{
  "model": "image embedding model",
  "image_size": 96,
  "horizontal_flip": false,
  "stem": "deep",
  "residual_init": "zero_last",
  "final_lr_fraction": 0
}
Rows from block 8, named by matrix and row number. Each number is 128 + 32 x the weight over its row's rms, rounded and kept within 0 to 255. All counts start at 0. After the name is the row's rms in percent of the matrix's.
# convs0: reduce pointwise conv (model.blocks.8.convs.0.weight, 144x288x1x1), inputs 0-287
convs0.57 104 [214 156 158 134 112 129 104 133 129 145 103  90  66 152  37  96  76 153 149  57 112 169  78 111 153 118 113 107 124 158 138 180 140  89 137 142 106 115  89 147 191 128 166 138 219  94 155 110 138  63 132 175 130 144 137  92 148 140 164 134 101 103 114 117 137 154 148 178  82 145 148 122  86 140 137  74 139 174  94 137 160 104  90 151 160 113 110  52 144 134 115 120  67  88 126 166 127 176 143 113 165 130  82 125 141 183 140 106 149 133 181 124 177 104  86 172 106  73 147 109 113 170 115 127 106  80  94 146 130 189 151 124 120 140 134  91 148  75 138 143 234 110 104 108 111 104  92 154 138 157 129 134 181  47 115 149 103 124  51 165 212 110 128 146  98 136 181  81 116 116  98 115  96  98 192  96 145 127  97  94 139 133 138 136 133 104 109 135 117 110 176 118 131  93 122 108 101 149 129 155 117 134 106 120 149 105  85 169 172 114  76 132 144 134 154 100 103  96 109 137 150 164 100 150 128  62 147  86 157 176 136 131 142 115 161 150 144 100 159 132 174 194 148 115 115  86 139  70 120 136 108 131 188 158 139  62 110 156 127  82 127 120 108  65  95 114 120 132 180 155 110  86 138 147 109 157 113 104 101 119 172 117 149 192 121 145 159 129]
convs0.58 101 [127 112 114 147 148 153  56  79  63 100 131 198 154 131  98 111 141  92 174 125  51 182 120 104 142 107 109 183 139 148 148 113  89  82 107 113 115 147 120 122 103  76  89  94 105 130 121  95  48 143 101  87 161  95 143 205 107 153  94 182 118 176 115 166  64 143 121 106  92 153 188 107 121 102 155 119 146 126  71 173 123 118 122  68 125 141  70 110 116  54 148  77 101  81 187  87  92 139 140 120 130 131 120 123 114 113 116 173 139 113 119 137 155 126 153 144 146 102 131 178 126 137 119 120 110  79 105  94  83 128 115 162 102  88  77 152 123 126  67  92 158 115 102 142 126 157 161 122 170 112 147 113 158 144 123 123  72 156  89 100 130  65  93 166 111  72 124  90 119  36 158 161 128 140 184 134 180 113 148 146  92 108 147 155 129 167 105 122  90 101  97  75 123 152 203 106  52 130 124 135 109 136 147 119 164  94 106 111 104 150 108  89 173 145 135 120  87 108 169 101 174 148  99 130 106 139 115 109 143 138 115 114  84 148 164  66 155  83  68 189 155  92 148 101 156 154 105 132 187 148 187 123  61 141 133 153 139  82 177 154  97 175 117 153 132 128 156 113 199 124 126 106 134 126 124  98 157 136 149 128 152 172 129  78 165 124 119 143]
convs0.59 097 [100  74  99 117 136 155 165 146 105 152 180 169 117  86 121 109  95 147 169 146 137  91  65 157 139  87 161 131 104 159  87 108 127 193 111 153  95  64 112 155  81  89  81  75  60  56 152 100 101 137  73 110 118 128 162 122 133 153  83 216 164  83 163 113 103 194 106 161 123 230  84 142 134 101  99 128 123 153  94 170 112 115 120  89 174 130  90 114 156 144 134 164 104 105 166  56  80 113  99  95 112  96 146 123 135 116 126 159 127 110 123 143  96 126 110 145  81 160  88 128 127 110 148  70 151 148 137 132 102  82 121 163 118  73 126 142 173 198 106 135  85 133 118 142  78 118 127 110 122 122 102 130  93  75 172 165 165 146 167 158 140 125 135  90 137 104  99  31 102  69 176 103 113  97 131 172 124 136 116 119 146 107 129 156 102 135 121 109 117 131 121 135 160 147 141 120 150 127 102 104 111 112  84  72  79 121 184 107 137 212 140 185 110 124 152  98 152 116  96 120  76 124  77 140  66  96 141 129 186 100 122 133  87 104 117 144 196 147 117 116 144  88  98  94 109 165 137  86 120 125 184 125 175 183 137 136 140 130 154 158 142 202 119 134 159 128 111  91 112 110 155 127  76 175 107 112 145 119 132 188 114 116  84 115 119 123 117  77]
convs0.60 105 [ 95 165 159  93 144  97 104 167 133  73 166 153 126 132 142 148 163 148 111 155 130 121 206 166 115  83 154  83 144 126 125  96 107 103 106 160 143  90 189  99 111 139 126 220 158 160 145 148 156 129 104  92 149 121 126 109 120 138 139 116 122 171 139 169  77 149 133  86  99 182 114 162 111 115 149 118 172 136 153 150  73 122 115 160 139 146 123 146 119 157 102 120  98  93 119 106 158 122 107 126 112 192 178  89 114 158 167 142 184 153 120 129 119 124 151 108 151  89 161 129 137 151 179  73 125 126 146 167 100 104 176 109  64 118 107 123 120 169  56 109 134 144 157 126 109 136 140 141 132 112 108  84  82  62 144 119 106  87 197 103 138 179 133 153 105 136 136 157  89  80 159 127  43 144 120 195 120  98 153 154 150 193  86 142 143 113  95  84 114 112 145 171 134 120  52 147 163 156 105 116 121  95 108 131 119 126 166 123  93 126 108 105 161 122 112 116 154 130 129 176 167 127 172 102  79 117 114  79 105 153 169 152 139  98 115 160 119 128 129 142  50 225 109 116  90 149 119 163 164 176 137 108 112 137 151 185  55 126 127 129  95  87 159 109 131 124 164 123 167 105 146 212 133 153 116 107 112 200 150  95 101 188 179 156  90 160  17 155]
convs0.61 103 [120 108 116 108 111 154 180 106 128 136 157 117  73  90 102 167 145 136 111 159 116 148 177 116 124 122  83 195 138 115  84 105  94  99  93  81 143 114 121 118 154 202 147  73  97  99 178 111  93 116 106 120 144 163 138 161 153  84 189 113 121 143 102 132 133 171  82 174 110 114 141  96 128 122 126 151 158 133 119 153 108 155  91 149 149 120 113 128 151 155 125  84 106 126  98 140 112 127 144 106 167 179 147 177  72  96 127 210 145 135 118 149 148 126 105 112 118 213  33  41 140 134  78 105 138  75 145 137  92 155 121  97  91 184 117 151 130 150 128 204 154 159 122 145 147  88 114  97 145  59 145 143  98 121 146 144 172  80 173 197 139 127 106 107 113  76  75 143 148  99 145  70  83 123 188 104 198 128 118 122 102  98 132 158  64 142 102 172  96 111 108 111 115 184  72 139 204 108 153  78 113 168 138 104  75  99  92 150 171 136  97 132 130 154 116 105 141  98 138 152  84 106  94 133 106 113 125 122  92 138 136 171 148 133 147  90  91  94  92 141 124 135 155 130 136 147  99  78  93 139 166 131 136 105 125 128 171 102 122  87  83  79 110 196 122 110 159 181 139 144 187 200  75 158 153 182  93 111 159 148 106 113  94 145  80 156 115 140]
convs0.62 104 [164 160 141 128  78  89 105 160 169 112 218 119  70 121  74 169 163 142  54  91 173 107 148 134 115 127 136  91 142 130 111  46 157 147 128 128 100  91 134  61 147 202 151 136 136  97 114 136  74 146 148 155  95  97 115 118 127 111 159  96 167 132 103 147 103 105 100 138 126 153 165 127 133 101  72 162 126  67 107 149 121 110 104 103 142 137 163 122  84 102 155 168 100  87  94 118  81 130 113 130  87 134 148 157 138 135 129 166 124 128 130 143 147 147 134 156 139 121 134 181 123 127 145  93  98 131 133 113  98 130 119  88 120 129  94 169 114 111  92  94 160  89 121 145 117 182 195 219  94  62 100  90 153 121 120 138 112  97 161 140 136 188  91 167 113  73 147  70 135 167 116 117  69 128 149 169  69 111 118 114 152 126 108  82 176  89 113 132 127 104  62 149  42 180 119 131 158  63 160 100 153 105 128 141 141 125 164 109 179  90 130 126 189 114 188 104 152  89 106 190 116 121 110 167  97 151 103  89 100 115 131  90 113 121  91 101 119 131 113  90 124 207 135 143 148 107 154 144 119 154  82 109  77  85  82 205 140 119 106 153 141 114  81 108 121  94 177 109 151 100  94 126 115  90 154  74 168 184 139 111 164 193 154 166 144 164 143 104]
convs0.63 098 [146 138 104 145 120 219 127  85  85  72 103 125 134 153 140 132 170  63 112 125 159 115 149 130 161  63 114 136  85 142 124 135 144  73 122 119 203 144  78  80 143  95 108 113 166 102 119 154 184 104 151 143 105 154 103 216  97 147 192 143 103  99 125 110 111 151  98 135 142 110  66 108 111 131 158  86 100 111 148 116  87 140 194 136 111 154 124 146  68 102 164 133  68 139  94  65 154 107 114  87 144 150 121 177 135 119  91 127 114 130 127 137 165 146 158 176 147 103  93 135 148  78 129 132 154 151 149 133 184 148 119 144 113  89 143 200 112 152 105 118 112 107 115 112 159  90 162 140 147 110  95 127 122 106 107 148 142 130 131 188 143 140 116 107 115  62 131  67 165 128 128  83 104 144  98  61 126 160 122  91 140 107 126 113 119 146 148 114 159 127 111 111 132 199 175 165  64 112 119 150 134 161 106 165 113 131 156  91 126 206 142 149  44 164 153  93 134 124  60 138 103 135 117 104 101 149 199 122 163 207 161 158 112 205  79 119  67 122  91 151  97  99 148 130  96  76 173 128 102 120 164  89  89 132 153  99 127  88 115 134 197 149 158 114 143 107 135 163 155  85 150 114 175  89  69 130 116  95 154  83 129  68 113 142  81 137 103  84]
convs0.64 100 [146 157 112 133 137 161 118 146 113 107 144 135 162 162  92 141 130 187 132  93 129 172 133 159 133 129 115 153 189 121  87 151 167  79 153 133 176 113  99 146 119 150 109 110 134 184 139 112 101 134 125 150 160 127 140 168 157 173 155  96 141 184 110  97 205 159 115 125 122  96 112  85  69 150 188 199 140 135  80 137 172 197 152  80 106 129 160 161 155 112 168 106 165  62 149 122 124  87 124  77 101 105  87  87 133 120 128 102 105 113 155 175 131 141 169  78 142 184 100 116  94 194 147  86 131 179 102 114 163 121  66 131 118 129  88 105 119 138 129  76 121 132 174 165 164 158 160 128  82 177 149  95 133 115  89 178 202 119 136 116 163 131 113 161 106 129 194 116 103 164 151 151 115 169 211 168 114 163 123 137 122 146 144 127 149 122 127 113 139  88 138 155 136 142 130 138 153 132  82 124 168 156 131 141 110 183 128 145 166 173 148 166 132 127 138 131 143 104 115 149 123 186 135 120 141  83 128 141 118 109 115  70 159 136 114 161 166 179  92  90  88 110 165  99 158 130 158  92  99 119 139 114 168  99  52 176 142 159 107 169 121 130 148  94  67 133 133  62 129  97 134  39 185 126 183 188 187  87  97 156 121  89 175  90 186 144  66 168]
convs0.65 096 [143 114 122 102 213 178  92  77 107 115 124  87 163 238 136 131 122 123 105  92 121 134  77 147 120 133 150 139  97 109  42 164 184 120 159 115  87 128 110 155 133  81 192 161 138 128 121 159 102 127 160 131 111  87 156  42 125  97 131 123 129 110 122 124 103 117 111 104 129 137 105 127 109 167 140 170  88 104 140 132 143  96 109 118 133 109 114 114 159 150  84  90 120 119 185  78 167 142 187 173 128 196 104 133 152 186 174 135 135 129 123 121 137 165 138 175 133 181  58 136 116  89 210  87 121 178 121 140  76 168 106 112 122 149 169 125 121 122 143 177  96 147 147 115 118 146 162 141 163 117 130 137 103  45 176  94 146 163 151 131  98 130 159 136 159  78 140 118  67 155 132 128  65  77 139 181  88 111 116 126 123 107 162 138 131 129 136 138 101 112  92 178 120 142 127 131  96  66  99 129 106 119  98  68  91 190  77 111 125 154 131 123 100  65 132 141  96 110 126  92 136 121 170 121 183 135  80  89 126 142 179 120  89 104 131 109 106 110  96  95 128 153  88 108  82 125  77 105  78  87 126  88  94 111 129  95 104 118 153 169 182 115 140 169 154  82 191 128 110 127 125 126  70  84 122 170 123 190 130 162  90 166 149 106 154 135 142  49]
convs0.66 098 [124  85  73 123 133  73 114 186 151 134 145 112 120 136 137  85 118 139  67 154 145 136 185 136 150 161 155  78  84 145 111 161 130 159  66  89 163  78 106 153 106 126 159  82 143 108 161 111 161 104 126 118 181 141 162  78 198 115  56  85 184 143 155  95 104 177 168 165 135 143 124  83 126 171 137 120 111 133 127 142 104 102 178  88 120 157 110  94  60 180 158 107 126 123  91 119 171  86  97 101  94 106 122 118  70 129 123  89 127  91 157 122 147 125 102 125 161  86 112  62 158 113 121  91  93 155 107  96 112 135 131 146 182  44 116 126 136  73 114  95  91 128 147 162 110 127  97 134  97 151 135  96 139  64 115 134 108 102 146 156 111 223 134 122 170 102 133 196 106 112 152 113 132 143 159 134 149 144 120 116 208 111 155  57 137 156 124  86  75 117 149 104  98 122 150 142 178 149  85  80 184  65  98 164 121 143 170 122 149 142 162  91 197 143 128 158  89  82 101  78 113 112 147 109 154 114 133  91  76 163  56 160 113 119 137 104 135 111 165 121  65 141 128 103  84 170 111 118 136 180  89  97 136 159 139 154  98  57 121 112  87 118 152 104 144 146 160 138 116 127 159 166  67 168  78 122 157  91 143 104 140 113  87 130 135 134 109 160]
convs0.67 097 [104 100 177 108 123 147 115 153 135 115 144 119 180 137 125 130  82 154  57 102 115 127 127  88 154  66 127 142 106  73 141 137 130 113  92 121 108 101 117 126 111 117 118 165 142 114 208 167 177 124 137 170 179 152 127 131  79  50 166  96 116  66 152 171  88 156 104 100 127 153 206 125 173 122 122 133 106  90  95 138  99  98 134 145 159 164 113 130 120 120 121 137 160 160 134 118 112 102 148 111 142  51 120 122  92 134 150  81 149 171 140  85  63 140 106 145 106 111  53 105 165  98 158  61  71 106 136 150 134 127 131  74 115  86 115  87 139  82 143 165 133 119  93 196  94  68  98  80 147 181 106 168 150 135  84 145  87 120 143 192 143 147 177 124 119 182  81 109 106 154  54  67  91 113 140 133 135 174 174  62 150 134  64 123 146 107  95 143 154 119 100 155 138 128 121  95 143  91 151 114 148 103  89 116 141 109 102 151 124 135 112 105 118  88  96  53  98 119 155 152 189 121  88 183 108 126 112 135  52 107 102  97 130 104 142 124 132 106 108 111 125  99 109 158 134 163 155 113 138 142  74  98 127 131 120 102 158  59 127 147 155  96 118 232  77 128 132 109 136  90 137 107  97  90 148 118 178 141 164 139 105 157 110 118 180  90 194 166]
convs0.68 099 [153 209 142 192 175 175 108 179 130 168 183 168 100 113 123 137  93 154  94 120 133 105 123 153 101 117 124 159 138 179 139 117 128 173 127 146 139 106 145 175 169  98 237 106 170  97 129 162 116 151 111 144 125 123  95 184 132 140 121 105 133  97 117 153 107 122 129 103 101 185 114 107 136 193  99 171 172 135 129 187 148 146 102 187 161 123  69 103 141  84 139  72 125 132 140 137 138 124 162 175 150 205 139  62 135 145 101 116 147 134 129 147  89 125 144 119 124 181 113 153 168 149 151 129  87 151 145 107 150 173  96 139 144 198 100  66  51 113 134 125 121 172 154 152  82 103 142 108 143 126 121  73 133 141 135  70 102 140 224 122 133 156  87  96 172  84 190 115 110 195  97 150 144  95 139 107  82 137 120 147 132 131 148  80 144 139  76 117 122 100 148 102 101 153 131 153 174 119 180  65  77 181 116  87 125 148 133 156 137 127 135 124 140 102 110 177 134 121 115 148 161 125 103 144  73 157  99 158 182  41 142 134 151  87 117 108 145 129  97 109 136 129  76 149 122 111 109 116 137 171  77 138 127 167 145 154  73 145 142 120 155 150  85 120 180  92 126 104 143 113 166  76 111 173 143 206 139 161 149 127 108  99 165  78 119 122 148 188]
convs0.69 100 [140 104  97 111  83 169 147 168 119 128 155 179 139 126 138 158 109 121 152 193  84 173 121 124 119  92 160  35 147 123 125 191 156 155 127 128 111 142  84  74  99 158 131  82  90 109 129 121 114 137 168 129 152 162 113 148 104 173 135  84  93 119  91  62 113 194  96 110 123 145 122 173 108  99 121 100 130 150 107 155 101 131 115 128 184 112 168 142 126 152 168 124 174 138 120 172 156  71 126  86 134  89 155 113 151  69  72 177 125 127 172 139 110  70  68 154  55 137  62 103 104 157 136 103 130 114 126 203 147 115  60 118 185 126 105 131 133  96 170 195 130  91 176 165 167 128 135 127 113 140 103 127 195 145  91 108 134 136 112 101 145 145 132  99  64  92  98  98 130 107 121 171 187 145 118 140 108 150  95  91 144 207 144 176 131 151 114 108  97 121  57 147  51  94 114  72 125 152 103  93  99 144 189 143 177 162 174 124 101 154  96 121 132 171 105 122 100 178 134 149 114 127 148 109  62 141 126 115 143 123 185 130 138 127 147 147 118  56 136  80  88 136 140 152 149 171  85 110 136 131 128 159 123 165 149 136 141 146 157 144 187 156 145 151 171 108  45 167  93 132 143 121  98 121 130 131  66 168 119 101 139 155 160  78 114 152 149  97]
convs0.70 097 [115 172 157 124 104 121 209 132 156 155 128 141 132 137 107 119 121  98 114 145 113 112 178 139 147 153  84 145  90  83 144 117 130 146 118 128 135 115  75 128 107 125 107 103 109 122 124 161 120  92 132  93 169 212 173 148 136  97  94 155 115  74 133 191 147 133 114 112 132 147 100  76 146 137  70 196 132 117 105  62 160 121  99 156 185 133 177  91  88 143 160 117 150 172 134 132  94 147  70  99 158 130 139  89 135  93 101 118 159 113  91 148  65 105 109 130 116  77 150 178  62 104 200 132 133 183 169 142 149 118 124 173 125 130 126 131 140 166  89 102  70 164 126 123  49 160 113 121 143 139 105 160  86  63 111 110  97 185 118  81 133 163  87 170 181 100 149  59 101 105 123  89 127 114 138 109 108 110 142 147  91 192 155 171 125 203 118 116 112 106 119 185 115  98 137 103 134 111 105 146 136 127 115  37 133 133 130 177 149  81 143 132  76 124 152  75 131  95  95 122 125 143 148  98  98 133  95 113  62  98 141 120 162 153 120 121 127  95 112 107 132 113 162 189 101 150 186 129 187 164 118  92 130 137 136 121  99 104  79 151 127 173 140  93 149  56  86  44 166  69 148 185 141 115 121  97 116 116 147 114 118 174 165 161  99 159  76 174]
convs0.71 102 [128  98 230  92 162  82 111  86 138 102 128 114 176 155  88 135 159 118 153 147 120 170 131 124 149 164 157 149 229 148  88 122 146 117 200 108 155 111 118 130  54  99  19 111 171 116  88 184 108 136 201 133 138 142 137 103 106 158 119 138 104 166 154  76 186 120 154 126 115  87 209 184 117 112 130 105 106 138 117 161 142 123 116 143 113 165 107 166 132 109 169 102 132 115 102 136  41 158 174 161 141  94 110 127  99 154 164 132 147  94 126 120 110 180 126 172 123 104 110 123  97 134 128 151 147 133 156  98 141 162 142  94 106 154 101 164  89  89 132 124 114 126  94 191 107  66  78 119 118 126 151  85 175 121 121 122  83 142 145 144 118 125 100 108  68  76 114 142 123 118 112 126 160 145 134 150 127 113 112 145 144 138 141 100 124 188 128 122 148 136  95 129 103 194 134 108 145 103 108 110 163  74 136 100 112 132 120  65 125  62 109 154 104 117 106 146 128 175 132  89 145 113 142 124 115  79 115 178 156 111  97  55 123 162 160 119 168 155 130 106  92 143  61 134 169 168 151 118 141 141 142  84  99  81  98 138 121 125 121  88  88 131  85 131 125 171 130 103 111 124  86  73 182  85 111 146 130  80 214  73 130  89  54 164 161  74  92 125]
convs0.72 098 [113 184  65 153 173 175 126  93 157  67 141  97 145 126 129  80  91 106 107 154 129 160 148 160 179 162 119 117 131 135 137 160 150 137 125  89 192 144 128 132 125 117 142 178 116 159 146 126 218 150  79 108  85 105 127 158 119 139 119 138 114  95 108 165  96 122  77 142 187 118 154 103 151 158 147 195 109 112 116 141 155 130  71 138  72 161 107 147 111  90 156 136 133 120  88 134  71 128 144 106 121 152 150 200 106 102 153 135 152 118 100 120 123 147 176  99  97 150 210  67 123 121 123  42 166 146 129 151 181  83  99 148 124 127 157  87  93  83 113 130 103 177 123 106 110 128  68 134 114 130 142 145 136  92 125  81 140 115 101 153 155  99 132 150 124 106  69  93 148 158 130  89 132  98 105  97 107 106 205 131 129  94 124 103 137 152  83 132 187 132 103 142  94 135 132 147 120 171 190 109 209 177 175 167 212 150 129 124 102  86 146 131 129 133 134 138 107 111 153  98 111 198 108  89 114 141 194  91 127 199 149  87 133  80  96 120 120 136 118 122 137 163 141 179 183  96 146 114  67 138 133  54 113  98 101 182 105 166  92 123 140 128  54 103 114 131  93 151 101 112 114 102  87  97 133  92 100 181 101 126 104 134 152 184 176  96  85 100]
convs0.73 101 [177 154 118 178 189 137 158 201 113 151  96 108 134 186 164 139 185 222 161  69 155 100 120 142 181  69 151  97  98 113 159 128 139 181  61 125  97 110 119 118  92 153 145 106 141 159 121 156 161 131 135  80 106  95 147 152  86 139  74 127 148 150 147 143 147 104 125 156 177 139 110 131 121 157 125 165 129 132 126 173 114  76 116 117 155  90 117 112 163 126 101 132  91 106 149 166 109 149 148  77  97 109  93 134 157  73 138 127 113 164 157  96 111 134 140 129 112 166 143  99 112 157 182 104 168 126  88  89 116 135 137 136 128 131 114 109 196  65 123 120 152 148 100 131 102  51 214 162 109 118 117  80 107 160 149 138 134 103  89  98 135 149  98 109 161  99 130 128 111  99 113 166 112 115 125 131  46 156  50 162 150  69 192 154 162  95 162 158 176 138  74 162  86  82 141 158 138 183 119 114 124 142 123 126  93 132 156 127 112 114  87 134 105 115 132 113 126  91 127 213 162 134 125 143 109 193 130  91 116 183 105 108 118 124 133 114 188  99 138  82  84 115 100 117 129  68 119 172  72 155  99 113 185 128  91  77 117 108  99 150 193  94 146 120  59 131 180 146 157 126 137  58 102 124  90  79 172 120  98 145 147 119 175 113 113 105  94 129]
convs0.74 097 [164 131 132 130 133 102 147  95  95 122 130 120 182 232 122 120 104 168 167 128 104 101 127 220 183 113 168 114 134 176 174  80 186  85  92  93 144 143 169 150 100 110  95 158 163 137 128 123 155 146 116  91 174 179  78 109 128 170 100 101 132  97  93 117  95 151 131  94 157  86  92 130 150 132 117 153 129 182 105 154 178 125 123 113 114 127 117  90 157 148 130 102 203 180 247  90 111 124 123 161 139 105 100 110 124 126 157 150 136 111 132 113 147 147 110  80 115  91  85 142 157 106 158 109 128  95 118 154 190 100  93 158 151 132 126 164 144 112  73 138 140 220 165 159 132 136 129 158 122 106 173 172 114 111 125 158  89 140 199 159  76 129 128 109 175 137 130 121 120  95 151 130 110 131 172  93  65 116 145  96 102 136 152 110 104 107 182 102 103 134 118 142 138 131 180  56 166 137 165 149 158  68 136  61  73  70 133 121 109 102 134 153 142 146 149 154 190  96 107 141 134 151 116 197 148 142 110  77 144  89 125 154 118  96 149 142 133 141 122 144  94  78 101 133 102  83 105 125  77 167 109 162 137 122 118 146  94 111 153 154 101 131  56 116 192 142 122 148 119 157 124 130 167  92 155  66  90  96 129 156 158 182 200 101  81 132 138 161]
convs0.75 099 [141 128 123 162  91 145 109 134  73  53 171  99 161  86 161 114  85  84 133 108 105 125 114  77 130 145 113 145 110  79  89  94 127  82  80 127 120 111 175  61 100 155 107 115 129 108 166 119 100  95 173 102 165 102 102  97  95 136 119 126  83 161 133 125 149 124  91  80  96  98 130 150  92 188 198 128 153 158 136 113 100 115 164 137  90 134  86 187 144 103  84 153 171 123  91 170 102 148 116 142  60 129 126  90 159 140  83 173 110 127  90 128 121 122 130 136 100 122 156 150 140  89 141 154  80 110 133 129 107  99 118  98  70 167 116  87  84 112 120  86 133 144 153  80 153  99 130 181 125 132  88 147  99 105 157  98  73 107 171  98 130 164 108 130 149 143 123 133  62 101 150 126 135 185 117 126  95 142 118 194 122 202 177 126  87 127 141  97 155 154 159  56  61 109 143  87 158 134 159 112 149 143  85  93 112 119 128 194  89  93  85 113 108 158 133 126  52  99 185 155 148 141 105 145 131 125  92  92  97 153 121 145  77 125 212  95 181  98  86 107 156 132 109 143 149 134  60  62 172 126 169 135 135 154 138 108 146  67 120  69 101 141 171 178 116 120 154 101 149 177 156  98 161  99 125 105 125 110 150 100  97 101 160 112 153 218 100  90]
convs0.76 099 [151 123 108 144 149 162 122 127 123 153  79 112 117  70 133  46 121  85 151 105  77  93 173 155 131 168 157  69 135  92 190 136 164 127  91 177 139 108 159  66 103 139 145 154 124  78 100 101  64 152 139  95  98 147 134  81 146 101 118 127  41 125 106 107 121  90  85  73 107 120  91 132 105 153 133  84 160  75 156  77  52 141 123 133 145 112 103 109 143 130 131 129 138 157  34 127 120 115 109 113 121 169 111 125 151  91  85 113 155 123 159  95 174 103  83 138 152  88 166 101 147 131 150 131 185 119 152 136 101 158 139 126  98  85  85 118 118 114 105 243 127 150  97 123 148 132 129 173  79 169  46 129  92 103 179  71 131 113 140 152 121 135 133 163 206 104 139 138 125 139 138 130  93 144 106 112 105  55 107 156 138 107 166 115 118  90 120 117 140 119 190 116 142 176 117 122 133 127 152 138 113 156 139 147 139 117 198  78 111 139 105 138 205 151 136 122 153 139 150 118 135 199 149 103 173 143 123 115 120 217 133 121 111 132 123 140 123 148 102 138 173 218 112 146 128 148 116  89 123 150 116  95 154 147  73 175 101 113  86 129 139 116 108  91 195 102 164  75 115 162 142 131 110 144 103 178  77  93  92 140 117 125 101 153 152  63 163 131]
convs0.77 092 [144 152  88 135 176 104 151  85  98 112 101 116 100 108 155 161 181 131  92 104 131  96 202 162  80 130 212  67 150 107 123 155  90  97  92 121  77 165 141  96  86 111 113  90 202 188 147 101 139 184 148 136 175  67 177 189 121 129 116 166 131 145 111 156 153 111 105 123 170 102 150 174 129 108  97 129 114  97 143 120 110 170 133 106 204  72 105 126  82 105 114 182 152 160 122 117 204 144  78 100 144 117  76 124  92 114 162 130 157  77 115  77 141 142 117 133  78 150 143 106 190  96 116 123 191 114 106 139 114 160 102 116 157 114 131 148 161 136 119  48 133 126 130 170 115 110 109  99 121 138 192 126 109 108 140 125 126 132 127 125 131 159 146 112  63 144  72  86 101  93 100 131  67  83 147 103  60 116 108 131 143 146 131 138  98 174  88 110 132 131 125 102 124  88  94 146  95 131 154 122 115 123  95 122 152  83 181 145  73  81 122 109 169 118  99 123 135 140 143 103 185  97 137  89 169 150 119 132 141 111 154 115 131 158 124 132  97 101 118  32  68 123 140 116 128 145 159 138  66 154 128  94 183 113 101 175 108 189 162 154 100 149 147 175 153 109 166 137 102  54 168 134  81 151  93  56 133 119  90 140 150 161 175 120  76  98 120 121]
convs0.78 096 [109 105 125 105  83 142 144 152 114 141 119 113  93 147  89 121 101 139 128  77 135 129  87 145 103 120 140 131  80 145 174 151 205 142 113  82 193 124 126 147 156 139 114 116 113 166 105 119 156  66 149 147  89 126 163 143 123 132 151 116  85 107 141  95 185 139 169  90 138  76  96 190  96 116 125 112 152 157 106 129 134 140  74  61 110 103 154  97 140 114 129 135 138 142 148 143 132 115 171 146  90 133  89 110 171 128  67  88 195 191  97  93 109 164  99 183  92 117 132 173 190 148 137 150 141 139 101 128 206  75  88 156 110 121 122 143 183 110 153 109 132 161 105 124  86 132 120 116 201 122 175  94 132 110 120 114  69 119 152 143 131 163 101 108 230 143 146 154 153 196 165 148 199 149 124 159 154 178 184 111 159 148 139 106  93 139  47 145 119 117 115 134 100 182 125 117 124 225 120  74 157 139 180 122 161 115 165 173  92 105 145 139 144 129 103 118 102 142 136 163  93 206 148 134  92 112  65 117  74 164 109 126 119 131  92 147 148  86 153 141 125 141 159 138 122 141 196 161  71 105 120 151 101 156  75 161  84 131 141 196  97 137  75 114 119 138 145  89  76  84 102  88 123 141 193 146 162 105 116  84 122 123 167 105 125 115 137 130]
convs0.79 100 [126 169  91  88 111 151 103 142 130 110 111 117 155 123  98 110  64 177 103 133 116 136 138  84 129  85 159  93 144 137 131 162  97 102 104 122 137 134 176  50  85 149  99 170 168  92 145 167 124 132 203 104 131 157 120  75 125 110 167 141 112 125 153 149  92 153 159 102 110 106 154 109 123 104 161 113 174 159 161 157  83 128 123 137 153 142 148  91 116 121 164 159 119 187  54  99 103  76  64  86  98 156  95 118 179 155 120 131 131  85 158  95 138 172 101 111 113 115 235 114 126  76 132 148 145  90 108 112 156 109 117 129 178 160  96 127  98 121 138 199 137 137 114 129 154 125 129 108  86 170 128 175 159 128 175 113 103  93 125 106 105 162 106  64 225  75 109 150 145 120 150  93 114 138 120 193 113 121 124 139 130 110 189 132 102  74 185 124 101 160 171 130 167 178 115 129 157 120  95  75 108 163 160 111 161 149 151 112 159  73 102 104 145 149 144 153 114  96 156 114 171 148 124  94 155 108 160 145 104 136 167 155 148 134 104 154  48 136 117 117 140 122 106  76 116 141  96 100  88 173 112  75 171 113 101  69 136 164 134 150 155 143  99 185 134 120 165 108 126  70 120 163 140 129  88 204 173 224  85 167 122 125 121 104 130  90 173  69]
convs0.80 098 [153 115 142 133 145 119 112 126  89 112 149  74 217 121 140 131 152 144 168 126 107 111 100 151 145 156 124 127 110 163 113 167  99 117 141 120  90 134 136 163 131 115  99 157  50  92 149 101 117 168 152  72 144 104 133 134 166  97 143 169  99 118 126 139  79 140 154 146 120 129  83  96 111 154  95  58 119 150 161 107  77 143 129 146 143 159 145 135 155 102  62 133 166  94 157 151 159  94 131 161 182 165 134 167 111 140 132 121 173 174 120 185 138  73  95 126 144 181 105 151 127 138 147 173 124  90 114 104  72 174 116  99 144 146 211 151 106 178 120 123 148 142 116  88 109  97 158  65 227 154  96 146 132 113 134 144 109 154 108 135  96 173  91  43 107 209  98 149  92 161 175 124  87 119 186 114 146  88 106  89  96 127 136 148 130 123 108 145  97 169  91 106 157  82  97 171 236 131 145 152 170 202 146  78 159 122 141 178 148 127 112  66  97 123 141 158 100  87 111 139 133 113 125 174 132 133  84 145 114 132 192 121 131 127 160  90  93 142 173 166 132 117 140 144  93 123 139 144 104 133  87  89 132 128 195 142 152  91 136  97 112 147 132 134 134 126 150 188  92 153 102 107 127 157 189 145 139  65 115 130 161  51 159 123 183 195 145 103]
convs0.81 100 [ 99 110 145 119 126 160 197 166 145 138 145 120 118 131 180 170 156 129 164 139 133 119  88 115 155 131 141 112 115  87 130 141 115  86  93 109 115  95 143 165 146 171 106 100 122 146  96 136 171 100  93 129 151 156 140 151  76 127 162 135 123 169 129 144 141 109 144 181 162 142 128 139 141 108 151 171  90 104 142  94  60  91 117  82  91 167  93  94 115  95 112 118  80 132 139 119 149 155 184 102  83 120 142 111  51 115 119  97 141 228  95 198 185  95 136 148 110 131  91 133 126 157 179 139 137 111 124 145 103 134 108 123 101  95 101 116  76 155 161 144 184  65 135 119 101 211  94 160 125 138 128 167 105  95 116 126 143 116 116  94  71 143 110 155 204 104 177 126  22 161 135 190 131 138 177 148 147 159 162 125 135 111 141 181 146 151 128 116 149  89  59 114 181 107 213 160 139 189 169 122 196 217 148  82  77 124 195 113 141 135 130 130 120  87 115 118  75  90 139 104  40 131 119 145 133 126 162 106  79 166 110  86  93  97  88  83  79 145 116 135  92 114 168 111 106 151 150 119 142 130 163 108  96 123 163 113 112  87  78 153 121  89 117 140 120 114  86 154  89 139  88  99 124 142 150 139 154 103 131 144 130 176 122 166 138 172 131  97]